python train.py --arch="resnet" --model="image classifier" --dataset="capsule endoscopy frames (Kvasir-Capsule)" --train_examples=42238 --image_size=64 --crop_scale_min=0.7 --horizontal_flip=true --translate=0.06 --targets=["finding"] --num_classes=11 --norm="batchnorm" --hidden_act="relu" --padding_mode="reflect" --depths=[6, 6, 6] --kernel_size=3 --stem="single" --avg_pool_shortcut=false --widths=[64, 96, 144] --label_smoothing=0.1 --loss="cross_entropy" --head_dropout=0.2 --init="kaiming_normal" --residual_init="none" --optimizer="muon" --muon_scale="original" --learning_rate=0.016 --momentum=0.95 --nesterov=true --orthogonalizer="newton_schulz_5" --adamw_lr_other_params=0.0028 --max_grad_norm=1.0 --max_steps=8000 --batch_size=64 --epochs=12.1 --lr_schedule="cosine" --final_lr_fraction=0.05 --warmup_steps=800 --weight_decay=0.02 --adamw_weight_decay_other_params=0.01
Rows from block 7 of a small image classifier, named by matrix and row number. Rows with one number belong to one channel. Each number is 500 + 50 x the weight over its row's rms, rounded and kept within 0 to 999. All counts start at 0. Numbers have three digits each.
After each channel's rows are labels from the 100 images, of 14976, where the channel reaches its highest value: "responds to" is what is common among them; "place" is the part of the image that holds the peak. Only what is clearly more common there than usual is listed. The data: capsule endoscopy frames (Kvasir-Capsule).
# convs0: first 3x3 conv (model.blocks.7.convs.0.weight, 96x96x3x3, each kernel summed), inputs 48-95
# convs1: second 3x3 conv (model.blocks.7.convs.1.weight, 96x96x3x3, transposed, each kernel summed), outputs 48-95

convs0.69:460488508539547516559508410477589511457497454405401438506498422454432556480494450503516533567585402520517488514524533501422534490481536481513486
convs1.69:543488491511476470429501572528496517535468539474517537495482447463582516512445452568533496576472446433543500566531458510438591488541564495412443
responds to: finding: lymphangiectasia; finding: pylorus
place: bottom left

convs0.14:495505449492513467470434480482500537431482447496402531535496514496407474585491457505389494544518490394465357412563474539417576481496507473457510
convs1.14:452580499430531480511547476438491491534517449555518534562551521475492539542415517492435514499501442506519478504499559514465559479547484529557510
responds to: finding: blood fresh
place: middle right; bottom right

convs0.38:548443436514516477453465468444616482489464487507527512550631537542447451520387510469491461402537510514460429493461408497452543486534473424488437
convs1.38:623497503578443488424567467516503582484536565536514533463512523518598521475439475495540442484485449489508395445475409475473466553511470498401522
responds to: finding: reduced mucosal view
place: top left

convs0.80:472555482448491454542496518437443559504496561517547529572444504540504420460484463472474453612459517510444503602457551454597477540450442611538526
convs1.80:485472489495584562522543555490456515501523509425534481531436504541482512463443531545476547580430434492429470402487560490608541490446378493460569
responds to: finding: foreign body; finding: ileocecal valve
place: top right

convs0.39:449583549537515538540516461508531472413510598484593442457502435578479522493485548375555520518446549473506484364483480520477541514442559490438560
convs1.39:565461446526536509489559545451514474498498482529519472514522583561388510556475566549546517435532511569475477605514423444552514486530495587554546
responds to: finding: reduced mucosal view
place: top right

convs0.54:553530560449517515579476491458445516485529461481550462485522505538451522544564619464594526449413497498553445529514489449475520574505520487432421
convs1.54:564495520435411550540472537517567448541492492556514445483505431475471494469480531478513486430431554554521527527578542418520526507519551562458455
responds to: finding: lymphangiectasia
place: centre

convs0.74:466465476593458467656401536418457602524553542526464501498471512560594447513397437472461550479446503535506513560557560438497587469497500475504458
convs1.74:438469488507491466513519522462567577454525607421505402539542533476557496460568514409480537561462573493497532456581534461479467467487464559558577
responds to: finding: foreign body
place: centre

convs0.71:519550525474487553569522457560515411453494488480510543461518442580549533465478487438603468550467533397519495504464416549542422423478578434536500
convs1.71:539505582536485519514490462499496515457562492466518511452446441490504428510439464509611550633498667450469403488513544495515488520411564498587479
responds to: finding: ileocecal valve
place: top left

convs0.58:460486442512494444561538448489617551522592540482499468416481544456500441441446494498527521399492501486518625505495519491490489453558510509488516
convs1.58:552464489474530470539478544498435545576521593479446537470610559435556493440428458557473468522494625488549592489584519492495503560591452532562503
responds to: finding: ulcer; finding: angiectasia
place: top centre

convs0.15:605518549479489474563503513427468505502585468452513552572523514518363419489505473548439513522594585551562544495561509459463488519533448532405454
convs1.15:497472512457545571461531526492573528424592481458461530528540533444427434518475549501488487589514524577391500612553535492540514477605465438447496
responds to: finding: angiectasia
place: centre

convs0.41:516553439470534508491448494486552474340518522471470537490434523502520579509556472507441495458583475446502525502463473456446486603608533533495469
convs1.41:499502483441480546477504470382501509513480566530445541570538514540559496466464477501512457481575480528552538430569441452548544616566492594427528
responds to: finding: pylorus
place: top right

convs0.25:505447463490430494536497537399431585516483556490459478469535504482566550601498491446552525522524507601486517442489484462455533453397461531449378
convs1.25:568495481482501474560439582420507615490515565507498489451497432502425517510467527539430497477534490537536479555589586514511533416406473486505443
responds to: finding: foreign body
place: centre

convs0.8:536481483478435500533444454529467573516508457604565492427483462438588501463503474524574445430527433473618492597512499511529562569489490447500491
convs1.8:416453482453427434548472582579544511530535406543546448414438544466509507561517498513465522493475474367540464497547514567471509554513542590466585
responds to: finding: blood fresh
place: bottom left

convs0.55:500537512531448427410461432543507486506586565404408434532487571506443484441458474497509480631567475423486503482419530464476552613490455594428452
convs1.55:510487441451456500449420446588485489498553539486495565567431478497504513550451502584491441420526445514402398501505434576478441583501437534478538
responds to: finding: angiectasia; finding: pylorus
place: top left; top right

convs0.90:545520491489441502476530412447582448534418498572498570428435522514609557438507510476528576581590544519460496473410588494588456487533511450573458
convs1.90:437570521522576484523472485551483461449533452525370545451431491392584498507418478463453554492442608481448474464468585540431459464399568545546445
responds to: finding: blood fresh; finding: angiectasia
place: top right

convs0.60:435495532516487557426465508463524501473464520573403456522499414537510511526534494471371449491461475447470498523470500491466471498423464511499453
convs1.60:451542420498535516502422475538492394427443481564545537556544452497490558420560594540503554515464488390531427492455557458473555420528502462562489
responds to: finding: blood fresh
place: bottom right

convs0.9:392542458504490424560477463456538590457518465443440537498551534630550513538478476506594484445530473453515543536502490574494616498433483502573454
convs1.9:503514523490485483425509448458489554558458575497551498462526500581470507571483499479464474541548403501467493605570628496469514478491554529568534
responds to: finding: foreign body
place: top left; bottom left

convs0.86:420475623511469375399471555432412548501558525490487465551587473604505544458479525499533504473511532481506553517550498540527537471539436450409477
convs1.86:412395631486512537573456592584492507458604566511492428503492451457544541480463540620527465480442525529575491557541492454578486499486519442391467
responds to: finding: foreign body
place: middle left