Weights of a small image classifier.
Model: arch resnet, norm batchnorm, activation relu.
Data: trained on capsule endoscopy frames (Kvasir-Capsule), 12.1 epochs.
Rows from block 11 of a small image classifier, named by matrix and row number. Rows with one number belong to one channel. Each number is 128 + 24 x the weight over its row's rms, rounded and kept within 0 to 255. All counts start at 0.
After each channel's rows are labels from the 100 images, of 14976, where the channel reaches its highest value: "peak at" is the part of the image that holds the peak. Only what is clearly more common there than usual is listed. The data: capsule endoscopy frames (Kvasir-Capsule).
# convs0: first 3x3 conv (model.blocks.11.convs.0.weight, 96x96x3x3, each kernel summed), inputs 0-95
# convs1: second 3x3 conv (model.blocks.11.convs.1.weight, 96x96x3x3, transposed, each kernel summed), outputs 0-95

convs0.42 [145 151 136 119 111 143 137 118 136 122 166 153 166 122  96  96  96  89 131 145 144  58 163  82 141 175 138 143 131 112 155 118 120 104 147 139 165 153 153 152 198 160 132 128 116 129 122 130 129 131 155 102  92 116 131 127 110 137 127 123 132 121 165 143 115 157 108 113 136 131  84 123 136 152 127 130 152 171 141 135 113 128 154 135 127 165 130 165 138 135 135 119 180 149 115 185]
convs1.42 [100 129 115 143 121 105 101 123 157 146 153 105 145  78 115 128 124 148 139 111 126 117 104 193 131  94 117 139 120 136  85 150 133  98 118 133  72 104 155 119 146  86 158  94 119 141 103 119 118 111  79 144 117 114 105 128 123  71 116 137 112  91 175  69 166 140 122 133 150 156  95 124 116  99 121 106  96 115 159 144 132  89 121 139 129 114 113 123 129  94 121 145 128 124 147 150]
peak at: top left

convs0.45 [142 131 109 121 126 157 121 115 112 141 124 206 161 154 128 118 102 103 120 154 108 122 102 119 127 141 105 128  90 152 142 178 116 116 127 144 106 177 118 117 172 162 130 120  95 167 134 130 133  90 127  89 158 167 119 158 112  96 131 135 131 106 101 150 158 178 122 128 132 161 144 123 106 148 104 110  90 118 141 146 105 109 136 116 148 130 145 158 169  81 118 163 143 107 144 130]
convs1.45 [150 146 131 137 187  72 154  88 107  98 136 147  74 154 149 109 154 122 121 126 141 122 121 135 155 109 148 117 155 105  92 109 111 136 134 106  91 118  74  91 124 145 134 109 150 108 166 167 125  91 103 146  82 113 129 135 147 144 126 100 158 130 118 165 121 148 138 143 160  97 113  96 116 141 129 117 127 116 134 138 116 134 120 129 154 112 109 108  93 121 153  57 149 120 132 128]
peak at: top left

convs0.65 [152 144 119 105 131 109 103 103 132 138 115 134 125 157 147 123 100 175 110 148 117 136 123 121 119 130 136 120 133 174 189 160 112 126 136 144 102 161 127 187 146 174 142 111 113  97 125 181 113 127 144  85 102 122 122 131 102  98 117 154  98 172 114 176 126 122 118 158 109 127  86 120 177 118 108 152 112 136 147 174 110 131 172 136 117 128 117 151 126 149 100 132 133 172 122 139]
convs1.65 [143 119 164 149 158 125 141  99 166 154 124 169 141  92 121 185  85 136 117 108 123 115 102 147  90 142  95  73 130 109 137 127 132  83 118 143 117 123 126 106 140 120 150 120 134 122  96 144 110  99 139 106  97  81 107 147 129 109 134 150 179 115 163 118 109 102 107 130 147 166 115 131 109 149 160 102 141 122 142 120 119 139 137  95  75 144 114 103  90 119 171  94 125 128 133 160]
peak at: top left; bottom right

convs0.82 [104 150 178 112 146 139 119 159 139 114 117 143 152 138 137 130 150 131 136 146 173 150 114 149 143 138 137 181 131 149 152 116 128 147 148 218 114 133 138 119 155 137 165 146 137 154 177 156 140 167 173 174 159 146  75 130 124 167 120 102 130 141 143 156 108 156 170 114 133 148  96 151 167 127 115 134 123 156 153 147 144 126 119 110 133 111 122 131 115 143 136 112 130 136 140 149]
convs1.82 [142 172 111 126 101 106 116  94 113 150 139  97  78 107 110 149 124  87 146 110 149  87  90 136 119 105 120 109 141 138 131  79 147 121 126 100 178  95 130 126 116  80 106 116 123 117  97  90 141 110  86 114 162 141 117 169 150 124 119 135 136 127 111 128 148 135 107 120 119 119 101 110 141 117 170 129  98 125 145  92 133  96 142  77  95 111 108 135 135  93 133 104 132 115 122  67]
peak at: top left

convs0.0 [200 126 126 125 166 152 162 142 116 107 146 179 119 184 135 103 101 187 150 121 119 106 125 134 139 169 129 110 109 128 149 163 100 125 108 137 145 166 125 150 157 154 135  96 141 126 180 149  92 113 119  93  89 109  95  99 139 149 149 103 143 126 159 125 122 148 156  99 141 143 122 111 155 158 123 131 105 130 133 116 103 137 128 124 133 133 137 156 138 113 167 154 142 125 146  96]
convs1.0 [142 109 115 126 148 153  97  99 126 112 124 146 135 126 112 163 131 162 141 116  92 133 107 135 175  96 167 104 151 148  71 191 137 131 120 172 122 143 119 161 144 136 146  79 168 146 131 153 120  86 147 125 125 151 124 160 130 121 104 124 127 133  91 114 102  94 119 173 128 129 136 125  99 137 155 124 142 143 160 101  88 114 135 119 117  79 127 110 136 111  89 155 121  86 113 148]
peak at: top left

convs0.76 [162 132 126 138 156 112 143 122 127 101 149 155 153 120 137 133 165 156 175 161 121 119 117 135 155 157 128 153 111 126 139 176 121 151 173 166 168 159 175 120 152 129 151 131 153 119 110 138 103 139 157 170 142 121  86 116 111 144 112 138 148 130 123 126 160 177 116 120 155 140  74 106 129 159 134 132 152 141 129 139 152 145 152 120 142 145 148 193  98 149 126 176 156 114 138 132]
convs1.76 [134  91 128 114 138 133 118  79 107 125 107 140  82 101  96  94 138 156 134 108 134 117 119 149 138 112 153  70 138  96 112 119 126 149 142 145 114 111 153 149 110 113 157 100 113 117 114  94 146 106  98 174 159 108 117 130 172  90  86 129 114  99 128 155 120 106 104  99 130 137 130 107 114  67 155 130 142 123 172 110 126  92 144 118 108  89 136 115 139 121 104 143 108 151 102 178]
peak at: top left

convs0.91 [170 159 118 118 179 149  93 113  87 116 123 158 137 180 131 136 157 127 135 137 119 134 119 113  94 146 154 129 132 151 114 166 130 181 135 102 152 126 153 140 141 143 113 142 161  98 103 134  96 142 126 126 143 108 119 110 109 162 163 106 137 200  92 128 127 124  73 127 142 148 141 131 133 163 143 101 158 111 112 137 148 156 128 124 115 113  76 110 147 150 115 155 111 157  95 130]
convs1.91 [129 129 120  92 154 122 118 148 114 120 116 143 152 136 121 134  86 153 112 137 157 141 100 173 106 105 126 130 158 149 112 128 122 112 135 138 178 111  91 135 129 136 116 165 171  93 171 155 136 143 155  92 128  98 143 125 147 118 146 166  91 161 133 129  94  84 118  76  65 130 114  98 124 138 147 129 106 155 157 130 157 143 129  97 127 117 126  97 102 138 131 176 105 117 171 123]
peak at: top left

convs0.58 [161 135 118 133 174 118 130 128 105 124  89 134 155 115  83 140 167 101 135 151 141 150 114 124 109 153 160 151 109 143 149 119 134 119 201 114 134 130 126 176 127 109 135 145 115 111 136 148 116 117 153  91 122 157 125 155 126 105 139 150 134 177  89 158 158 164 140 161 125 110  69 127 142 108 120 134 159 118 161 113 136 140 138 148 114 136 118 161 168 128 103 158 115 120 160 183]
convs1.58 [101 130 152 105 144  96 127  79 111  98 137 140 144 151 101 186 102 138 128  82 110 104 127 108 117 167 129 153 136 131 113 129 164 154 113  62 136 125  81 173 120  99 117 130 112 116 144 136 164 108 147 124 116 132 110 130 149 102 144 152 192  90  99 120 156 128 105 122 135 104 117  82 112 151 152 122 141 137 164 145 153 130 124 137 110 153 134 129  92 118 144 153 109 129 155 152]
peak at: top left

convs0.6 [111 107 141 122 105 129 123 150 139  89 122 101 122 142 184  89 119 142 117 172 104 120 136 106 140 145 117 119 157 166 141 116 105 118 118  82 150  99 106 127 141  92  92 127  89  85 104 123 116 201 109 132 102  88 118  98 157 116  72 110 143 128 116 145 157 128 152  92 122 125 113 125 119 144  94 133 138  96 118 135 156  94  98 179 137 126 136 124 155 141 118 123 133 159 120 115]
convs1.6 [181 126 108 136 110 108 138 164 121 167 138 140  93 116  80 134 154 140 106  91  99 154 100 114 122  98 128 148 125  89 129 120 140 148 145 125 121 121 137 143  88 145 124 119 149 127 157 152 146 128 181 130 157 126 120  86 115 123  98 104 137 100 142 139 153 136 129  57  94 165 188 144 150 138 133  93 175 138 138  90  97 128 130 117 105 110 131 131  99 119 123 113  97 131 144 148]
peak at: top right

convs0.16 [162 121 101 135 146 136 141 129 153  84 138 159 111 118 146  93 160 134 135 133 117 165  76 129 141 142 105 137 120 147 139 182 101 172 150 114 127 143 135 122 122 167 132 121 131 109 152 140 142 152 100 149 133 146 123 130 120 101 142 133 129 141 154 128 113 150 143 108 122 177 139 155 198 112 202 120 115 135 108 139  90 132 128 110 127 113 116 150 151 149 183 179 124 147 137  98]
convs1.16 [117 122 128 147 141 149 133  82 143 125 140 107  97 113  92 152 134 131 170 125  86 142 127 182 115 124 159 119 127 142  87 143 133 137 173 109 115 104  81 136 149 123 102  88 164 125 130 128 171  99 133 109 144 130 110 156 171  48 116 130 136 115 164 147 148 154 128 163 104 128 123 118 115 102 141 126 116 102 134 165 105 116 144 119 147 140  88 169 144 129 105 154 118 105 102 125]
peak at: top right

convs0.85 [ 95 149 135 161 123 135 125 122 145 155 125 141 166  87 165 110 110 151 137 143 133  75 156 106 109 143 168 143 124 119 144 130 161 139 107  96 141 141 135 112 146 196 133 135 115 120 140 118 145 151 178 158 136 132 148 140 103 115 147 120 111 108 115 122 148 155 150 108 150 124  97 159 143 178 168 157 111 147 101 113 146 106 172 120 123 117 115 147  92 108 123 163 184 139 150 164]
convs1.85 [128  88 131  94  96  89 110 156 163 103 129 104 106 133  93 128 130 133 149 115 139  96 107 124 147  87 130 105 115  94 120  98 129 104 123 104 127 102 174 169 118 100 128  98 119 127  87 120 117 133  75  90 126 133 131 164 141 179 100 143 110 108 138 117 123  81 120 119 158 142 133 168 117 110 134  98 116 132 169 146 153 124 126 161  91 105  98 109  93 106 163 134 122 108 150 145]
peak at: top left

convs0.87 [162  71 129 152 117 103 116 159 120 149 107 110 132 100 121 119 103 122 114 124 110 126 114 135 138 158 100 147 124 110 148 125 108 168 130 150 144 101 110 121 158 103 108 177 161  57 126 112 117 123 144  79 112 111 153 124 160 100 125 108 110 106 122 150 103 145 131 121 134 130 114  95  97 105  72 128 121 122  96 122 133 108 100 188 153 167 115 114 163 119 124 103  88 100 126 127]
convs1.87 [160 135 189 139 128 127 159 137 153 194  90  64 126 121 126 132 127 129 119  89 137 123 149 127 136 187 165  97 146  97 100 112 143 172 133 164 124 147 129 104 129 111 122 136 142 139 127 139 129 150 170 115 162 101 100 109 116 174 111 100 123 115 121 107 109 139 115 124 142 168 173 152 151 116 137 112 145 131 130 114  99 141 132  84 143 116 151 116  99 120 118 119 145  99  96 130]
peak at: middle right

convs0.75 [141 155 131 128 113  88 139 120  83 124 134 124 155 100 139 161 118 117 143 136 142  98  97 109 115 133 162 111 122 105 148  96 130 105 134 123  96 162 108 101 168 154 139  66 130 118 110 153 111 139  86 176 127 147  93 126  85 100 115 100 113  84 103 120 139 168 128  94  93 132 162 139 168 147 158 153 113 141  94 131 130 157 125 128 135  97 134 135  93 146 115 140 171  92 127 127]
convs1.75 [117 137 139  86 122 101 141 107 155 132 118 112 115 121 118 109 165 139 150 139 145  82 135 126  99 151 132 129 128 149 133 132 111 115 128  94 125 125  82 136 102  89 128 183 110 143 113 109 123 133 129 124 116 123  96 128  89 134 112 162 152  90 131 136 181 101 120  95 175  97  95 102  92  95  90 122 129 102 168 135 112 123 108  97  89 130 122 122 106 140 173 145  97 135  67 145]
peak at: top left