Weights of a small image classifier: held-out accuracy 99%.
Rows from block 11 of a small image classifier, named by matrix and row number. Rows with one number belong to one channel. Each number is 50 + 15 x the weight over its row's rms, rounded and kept within 0 to 99. All counts start at 0.
After each channel's rows are labels from the 100 images, of 14976, where the channel reaches its highest value: "strongest on" is what is common among them. Only what is clearly more common there than usual is listed. The data: capsule endoscopy frames (Kvasir-Capsule).
# convs0: first 3x3 conv (model.blocks.11.convs.0.weight, 96x96x3x3, each kernel summed), inputs 0-95
# convs1: second 3x3 conv (model.blocks.11.convs.1.weight, 96x96x3x3, transposed, each kernel summed), outputs 0-95

convs0.88:30 51 50 31 21 62 25 64 45 38 54 69 49 75 69 41 58 45 56 47 40 37 65 63 51 51 53 38 45 59 88 48 36 40 53 33 61 47 33 52 47 59 66 36 19 69 68 26 68 53 61 81 21 43 67 35 46 42 47 54 48 32 42 18 33 49 51 42 57 65 48 69 67 42 68 50 81 57 33 70 58 40 69 68 49 49 48 70 36 44 65 36 29 59 24 68
convs1.88:58 57 56 39 47 32 52 59 67 43 46 59 50 41 71 67 33 61 48 70 38 39 54 38 49 66 41 07 26 52 52 45 57 50 37 59 40 52 43 51 71 57 52 68 61 62 47 58 79 39 46 53 49 32 56 46 46 43 47 23 51 76 24 24 53 49 73 55 26 43 31 69 53 35 36 63 32 41 75 74 36 60 53 26 52 74 31 27 40 32 71 32 75 29 16 42
strongest on: finding: pylorus

convs0.3:54 43 64 36 50 15 36 55 38 41 26 61 48 31 70 32 62 90 56 37 24 70 29 63 43 43 31 54 37 53 43 46 25 66 46 48 53 36 65 41 36 20 44 65 36 31 30 58 79 36 47 39 52 51 50 42 63 53 46 60 45 24 52 65 38 67 47 46 37 39 57 25 56 29 46 61 71 53 51 55 73 31 65 44 34 38 62 54 45 26 61 25 30 36 23 35
convs1.3:62 52 37 65 52 62 42 39 45 34 45 38 45 55 50 40 69 53 46 54 28 42 58 27 30 56 50 41 42 71 48 86 43 22 20 66 45 36 45 79 42 40 60 53 78 58 30 53 36 76 41 42 48 51 39 24 29 60 46 78 38 71 65 34 47 33 74 48 58 41 46 44 33 51 43 84 85 38 53 54 45 70 39 65 76 47 47 74 48 36 75 34 45 50 37 44
strongest on: finding: pylorus

convs0.47:30 45 42 49 57 62 03 44 31 48 49 37 37 43 40 35 47 41 61 39 51 54 63 58 35 61 49 73 41 23 51 54 35 34 14 45 47 26 66 27 58 48 63 43 73 48 55 42 41 44 39 60 52 36 57 41 35 38 39 50 36 59 47 78 22 49 33 40 57 51 56 46 33 61 28 28 41 44 76 39 63 64 51 25 24 45 26 16 57 21 32 52 34 43 29 39
convs1.47:50 52 46 27 55 45 66 64 47 64 53 52 39 37 62 49 40 32 40 53 85 53 44 56 46 32 61 55 45 72 52 20 58 42 68 45 57 36 64 62 57 80 55 44 40 31 58 53 56 63 56 51 53 56 48 58 47 69 56 70 85 29 23 37 42 65 81 42 41 43 15 40 64 46 46 49 39 55 48 70 37 51 48 40 63 52 61 62 99 76 74 41 73 50 60 62
strongest on: finding: pylorus

convs0.24:59 50 53 37 64 36 47 43 64 46 49 81 52 81 46 76 35 52 62 47 53 64 59 79 62 51 52 52 51 34 70 55 59 55 61 73 38 66 53 37 76 62 64 69 30 29 49 83 67 63 40 54 29 43 46 46 28 71 58 54 87 48 22 28 45 57 48 79 74 43 48 51 71 73 38 43 56 37 40 19 40 59 39 55 42 64 61 73 66 59 46 70 43 46 36 61
convs1.24:66 17 34 58 36 41 51 36 52 34 44 58 31 32 41 31 62 33 45 48 39 55 60 19 73 38 85 45 65 45 70 51 64 57 49 64 49 50 50 42 37 32 30 46 58 16 61 50 53 68 50 37 48 45 85 69 58 43 46 56 40 69 77 71 55 52 40 45 35 67 52 38 46 47 76 35 46 54 75 52 49 18 65 48 69 16 30 43 55 27 61 64 42 53 29 62
strongest on: finding: angiectasia

convs0.77:55 39 49 47 76 46 61 43 58 29 36 48 34 52 49 60 43 55 45 60 85 50 49 22 54 45 15 19 40 62 26 44 57 42 66 58 36 42 79 63 38 46 22 39 47 43 41 42 65 51 54 43 07 38 27 31 52 15 51 46 29 39 33 46 61 35 31 55 49 60 46 45 46 41 43 47 68 65 56 48 59 51 55 44 33 56 36 46 35 43 68 23 21 23 24 41
convs1.77:55 46 56 57 69 59 67 59 48 48 45 54 45 59 49 34 61 58 82 54 54 57 26 64 37 53 30 44 39 51 49 73 52 60 37 25 70 43 55 62 79 49 56 41 70 48 40 26 43 60 31 62 70 60 39 44 33 58 38 85 54 55 71 59 33 41 50 29 45 51 52 33 50 32 23 97 84 52 64 22 48 55 74 52 32 36 79 66 57 47 57 32 61 37 34 48
strongest on: finding: angiectasia

convs0.17:77 58 73 39 48 46 78 48 44 38 42 56 50 71 53 50 30 44 58 51 34 30 32 62 56 36 51 42 36 54 70 65 58 47 58 87 37 64 10 45 21 67 40 46 55 69 27 60 40 62 57 72 37 56 52 37 40 38 62 99 44 47 49 55 63 78 48 38 36 50 40 46 74 65 37 23 62 51 58 35 72 51 61 45 42 77 53 66 45 44 51 47 67 46 61 71
convs1.17:50 16 55 39 59 47 39 56 81 39 63 47 42 47 43 52 45 67 46 46 63 41 69 51 58 49 42 61 62 29 82 57 29 18 44 39 26 60 66 50 55 58 58 74 22 50 56 62 53 68 41 45 41 59 70 52 34 31 37 35 81 51 27 07 38 20 64 65 33 64 38 74 29 55 44 51 46 67 43 57 66 53 33 43 63 28 59 52 46 47 53 42 49 57 16 59
strongest on: finding: ulcer

convs0.72:75 45 33 37 57 40 41 43 13 58 85 66 64 73 52 59 34 58 59 57 61 54 57 46 41 61 64 50 31 67 39 77 60 57 53 61 54 66 12 45 41 55 63 48 60 42 33 83 60 58 32 65 71 59 56 57 40 30 44 40 36 71 51 53 60 46 52 56 16 61 51 45 47 66 77 60 59 52 38 62 46 58 63 24 40 57 49 75 44 55 76 75 75 39 61 73
convs1.72:38 28 39 36 81 55 66 35 73 40 58 62 46 30 34 93 48 56 50 57 54 41 19 66 46 68 50 25 74 49 29 46 59 51 85 35 42 49 55 52 40 36 52 59 81 56 56 61 52 38 40 34 38 74 56 45 42 43 44 73 61 43 59 39 35 36 39 42 35 58 57 37 54 34 81 28 52 35 47 67 60 28 72 38 62 42 43 58 47 47 70 51 44 65 13 57
strongest on: finding: ulcer

convs0.74:42 70 33 27 34 47 50 25 49 35 51 52 41 47 25 48 36 41 54 43 37 45 40 29 38 58 86 53 52 38 41 75 60 19 35 49 36 70 42 58 41 67 46 40 71 44 43 59 58 57 40 51 47 53 75 74 51 45 51 52 22 48 41 50 71 76 30 42 59 60 56 53 91 68 57 34 54 60 39 57 53 41 77 68 35 64 38 90 47 85 30 63 45 45 54 43
convs1.74:40 41 45 51 58 42 47 81 55 31 57 45 41 62 58 32 64 49 43 39 49 57 46 63 59 27 60 33 41 26 13 43 40 49 75 24 50 46 49 57 33 53 48 48 66 20 51 33 48 40 60 49 11 51 32 52 48 47 69 67 65 39 66 52 58 21 74 50 36 58 43 47 17 63 54 75 66 15 47 41 37 51 47 42 16 24 47 26 26 51 64 45 32 46 58 42
strongest on: finding: foreign body

convs0.48:64 58 50 31 70 45 69 33 27 63 63 64 52 65 71 65 38 41 50 45 10 73 57 44 31 52 73 31 39 45 91 94 50 38 50 37 57 61 55 57 56 45 36 55 21 42 60 65 59 49 70 46 27 42 30 41 29 57 45 45 76 60 72 49 56 38 38 44 39 70 47 32 60 57 38 38 64 42 51 37 68 69 67 25 59 51 25 62 55 64 39 42 59 49 52 52
convs1.48:62 34 31 48 97 40 51 45 41 50 40 79 62 57 53 39 25 56 50 48 32 48 53 52 49 57 49 41 81 35 49 70 72 53 38 54 36 46 28 62 46 62 71 34 77 48 44 65 66 35 50 47 46 57 62 62 55 50 45 55 45 84 46 51 15 29 37 37 33 49 62 24 41 67 45 38 64 61 83 46 80 39 53 31 17 34 54 36 49 45 76 60 39 43 59 54
strongest on: finding: ulcer

convs0.83:77 73 64 36 53 60 56 41 54 42 47 51 51 44 61 49 51 50 44 60 69 28 81 36 45 43 61 51 48 61 53 93 53 47 73 77 53 76 39 49 51 56 65 50 19 33 59 67 55 46 50 39 45 23 65 63 40 41 20 36 30 51 84 54 38 58 44 23 52 58 25 59 66 72 39 46 43 57 35 41 49 34 46 86 48 69 36 50 65 49 44 83 34 42 34 53
convs1.83:58 31 35 61 52 52 53 34 63 36 72 66 70 29 53 34 74 50 52 36 28 67 46 33 50 38 47 38 48 79 43 39 82 58 71 35 37 44 27 50 44 63 77 41 50 60 77 79 68 50 52 54 43 50 48 47 70 73 42 63 28 59 42 61 12 53 73 47 61 75 53 41 51 54 54 38 43 79 52 73 57 35 30 36 68 31 35 65 55 41 68 56 53 28 34 57
strongest on: finding: ulcer

convs0.23:95 47 40 52 58 67 54 37 43 32 42 74 60 57 72 33 77 72 62 57 34 79 35 84 54 52 42 50 54 42 38 86 78 69 55 51 29 58 32 49 58 63 54 54 38 34 61 57 56 53 54 68 43 21 36 40 31 38 71 48 68 57 49 51 38 70 67 37 49 59 50 48 47 55 81 42 51 86 43 40 39 53 41 35 74 57 45 56 47 32 56 63 50 57 71 52
convs1.23:41 18 73 34 46 44 50 23 77 36 50 46 44 52 42 66 50 43 42 41 32 24 51 35 72 51 41 41 48 37 43 60 72 54 61 64 44 45 34 76 62 56 42 40 55 52 89 68 50 30 18 51 44 41 49 58 66 52 45 55 39 54 42 61 70 34 22 60 27 62 64 44 36 40 75 55 36 47 61 57 77 43 57 09 56 39 44 47 54 41 63 96 49 42 48 57
strongest on: finding: angiectasia

convs0.80:36 35 43 47 35 62 28 68 24 40 23 40 39 36 52 32 55 55 33 34 37 59 60 35 74 29 19 51 46 34 42 24 37 45 66 49 53 42 27 20 55 39 30 46 43 31 42 50 33 65 30 60 38 18 51 21 27 50 47 42 27 48 50 48 46 28 61 26 45 63 44 48 48 57 50 59 23 32 46 14 59 65 60 68 38 56 49 44 50 60 45 47 61 67 37 80
convs1.80:63 31 53 27 42 52 46 61 63 33 50 32 53 48 51 49 26 61 53 54 51 66 58 68 37 72 47 38 38 62 60 56 31 57 67 03 48 49 60 71 46 42 85 21 25 61 52 52 64 58 76 36 83 39 34 50 73 63 59 31 54 78 43 63 45 52 68 48 44 62 54 47 66 29 40 56 60 54 60 73 48 59 41 20 65 54 55 68 59 55 59 69 50 40 55 88
strongest on: finding: foreign body

convs0.93:86 25 35 31 53 42 43 62 44 60 79 62 82 57 56 69 48 77 51 71 35 44 67 53 55 42 39 53 38 40 63 65 49 77 47 35 48 56 50 70 68 80 65 61 54 36 47 51 71 66 55 64 48 41 15 33 43 19 41 55 54 63 70 74 65 60 56 46 27 59 52 71 67 58 56 33 70 29 38 47 47 35 50 40 22 45 50 58 61 48 28 49 74 47 55 46
convs1.93:48 23 38 36 57 50 57 43 71 39 76 55 57 57 20 41 47 42 68 29 25 49 63 83 52 48 69 63 53 54 57 66 54 71 70 47 37 50 71 67 76 62 71 49 81 49 71 60 52 56 25 36 45 59 72 56 57 44 38 50 36 61 78 47 45 53 36 44 69 52 40 17 15 43 59 26 45 47 47 79 71 45 50 76 57 52 32 51 39 64 54 58 64 50 45 69
strongest on: finding: pylorus

convs0.92:25 64 53 52 44 49 44 22 39 66 50 20 59 29 84 74 50 13 50 56 45 06 44 37 44 72 36 64 25 50 39 44 57 61 65 36 46 30 64 37 46 41 32 52 42 47 42 50 53 44 44 46 45 64 53 36 50 50 76 46 51 41 36 52 36 31 46 24 70 40 65 29 21 39 47 50 42 43 41 62 37 37 56 64 72 44 75 26 62 32 50 47 53 77 32 54
convs1.92:53 46 66 44 70 30 51 51 34 70 67 41 50 34 64 50 44 38 55 51 60 85 61 54 39 51 45 45 63 52 45 46 42 52 59 56 49 64 99 44 38 45 71 34 63 74 52 37 23 37 54 42 72 47 53 22 50 50 39 80 83 46 35 73 54 29 63 39 40 62 62 36 79 56 72 61 23 52 54 52 56 43 35 49 30 55 48 44 38 54 44 60 23 56 40 15
strongest on: finding: angiectasia

convs0.71:69 45 38 46 46 34 57 31 41 46 50 69 38 39 45 49 73 10 54 66 41 35 53 50 56 46 30 38 26 33 77 65 50 39 70 26 58 62 47 61 47 41 53 63 47 56 26 64 60 43 71 80 67 44 64 57 29 40 72 73 22 53 63 71 32 80 38 54 85 61 50 58 71 34 22 55 65 54 61 48 42 59 59 57 33 39 63 60 37 70 46 65 46 57 34 36
convs1.71:25 54 76 35 65 44 56 43 55 28 51 48 56 68 63 50 26 58 66 47 45 47 61 40 53 55 56 43 35 48 47 26 48 55 16 37 19 50 50 56 42 56 40 56 69 39 94 27 42 29 52 67 19 69 39 58 54 16 51 32 33 40 39 31 54 63 27 72 52 47 53 42 38 26 42 47 25 20 25 55 34 62 52 44 54 29 47 51 65 48 45 34 59 46 23 57
strongest on: finding: pylorus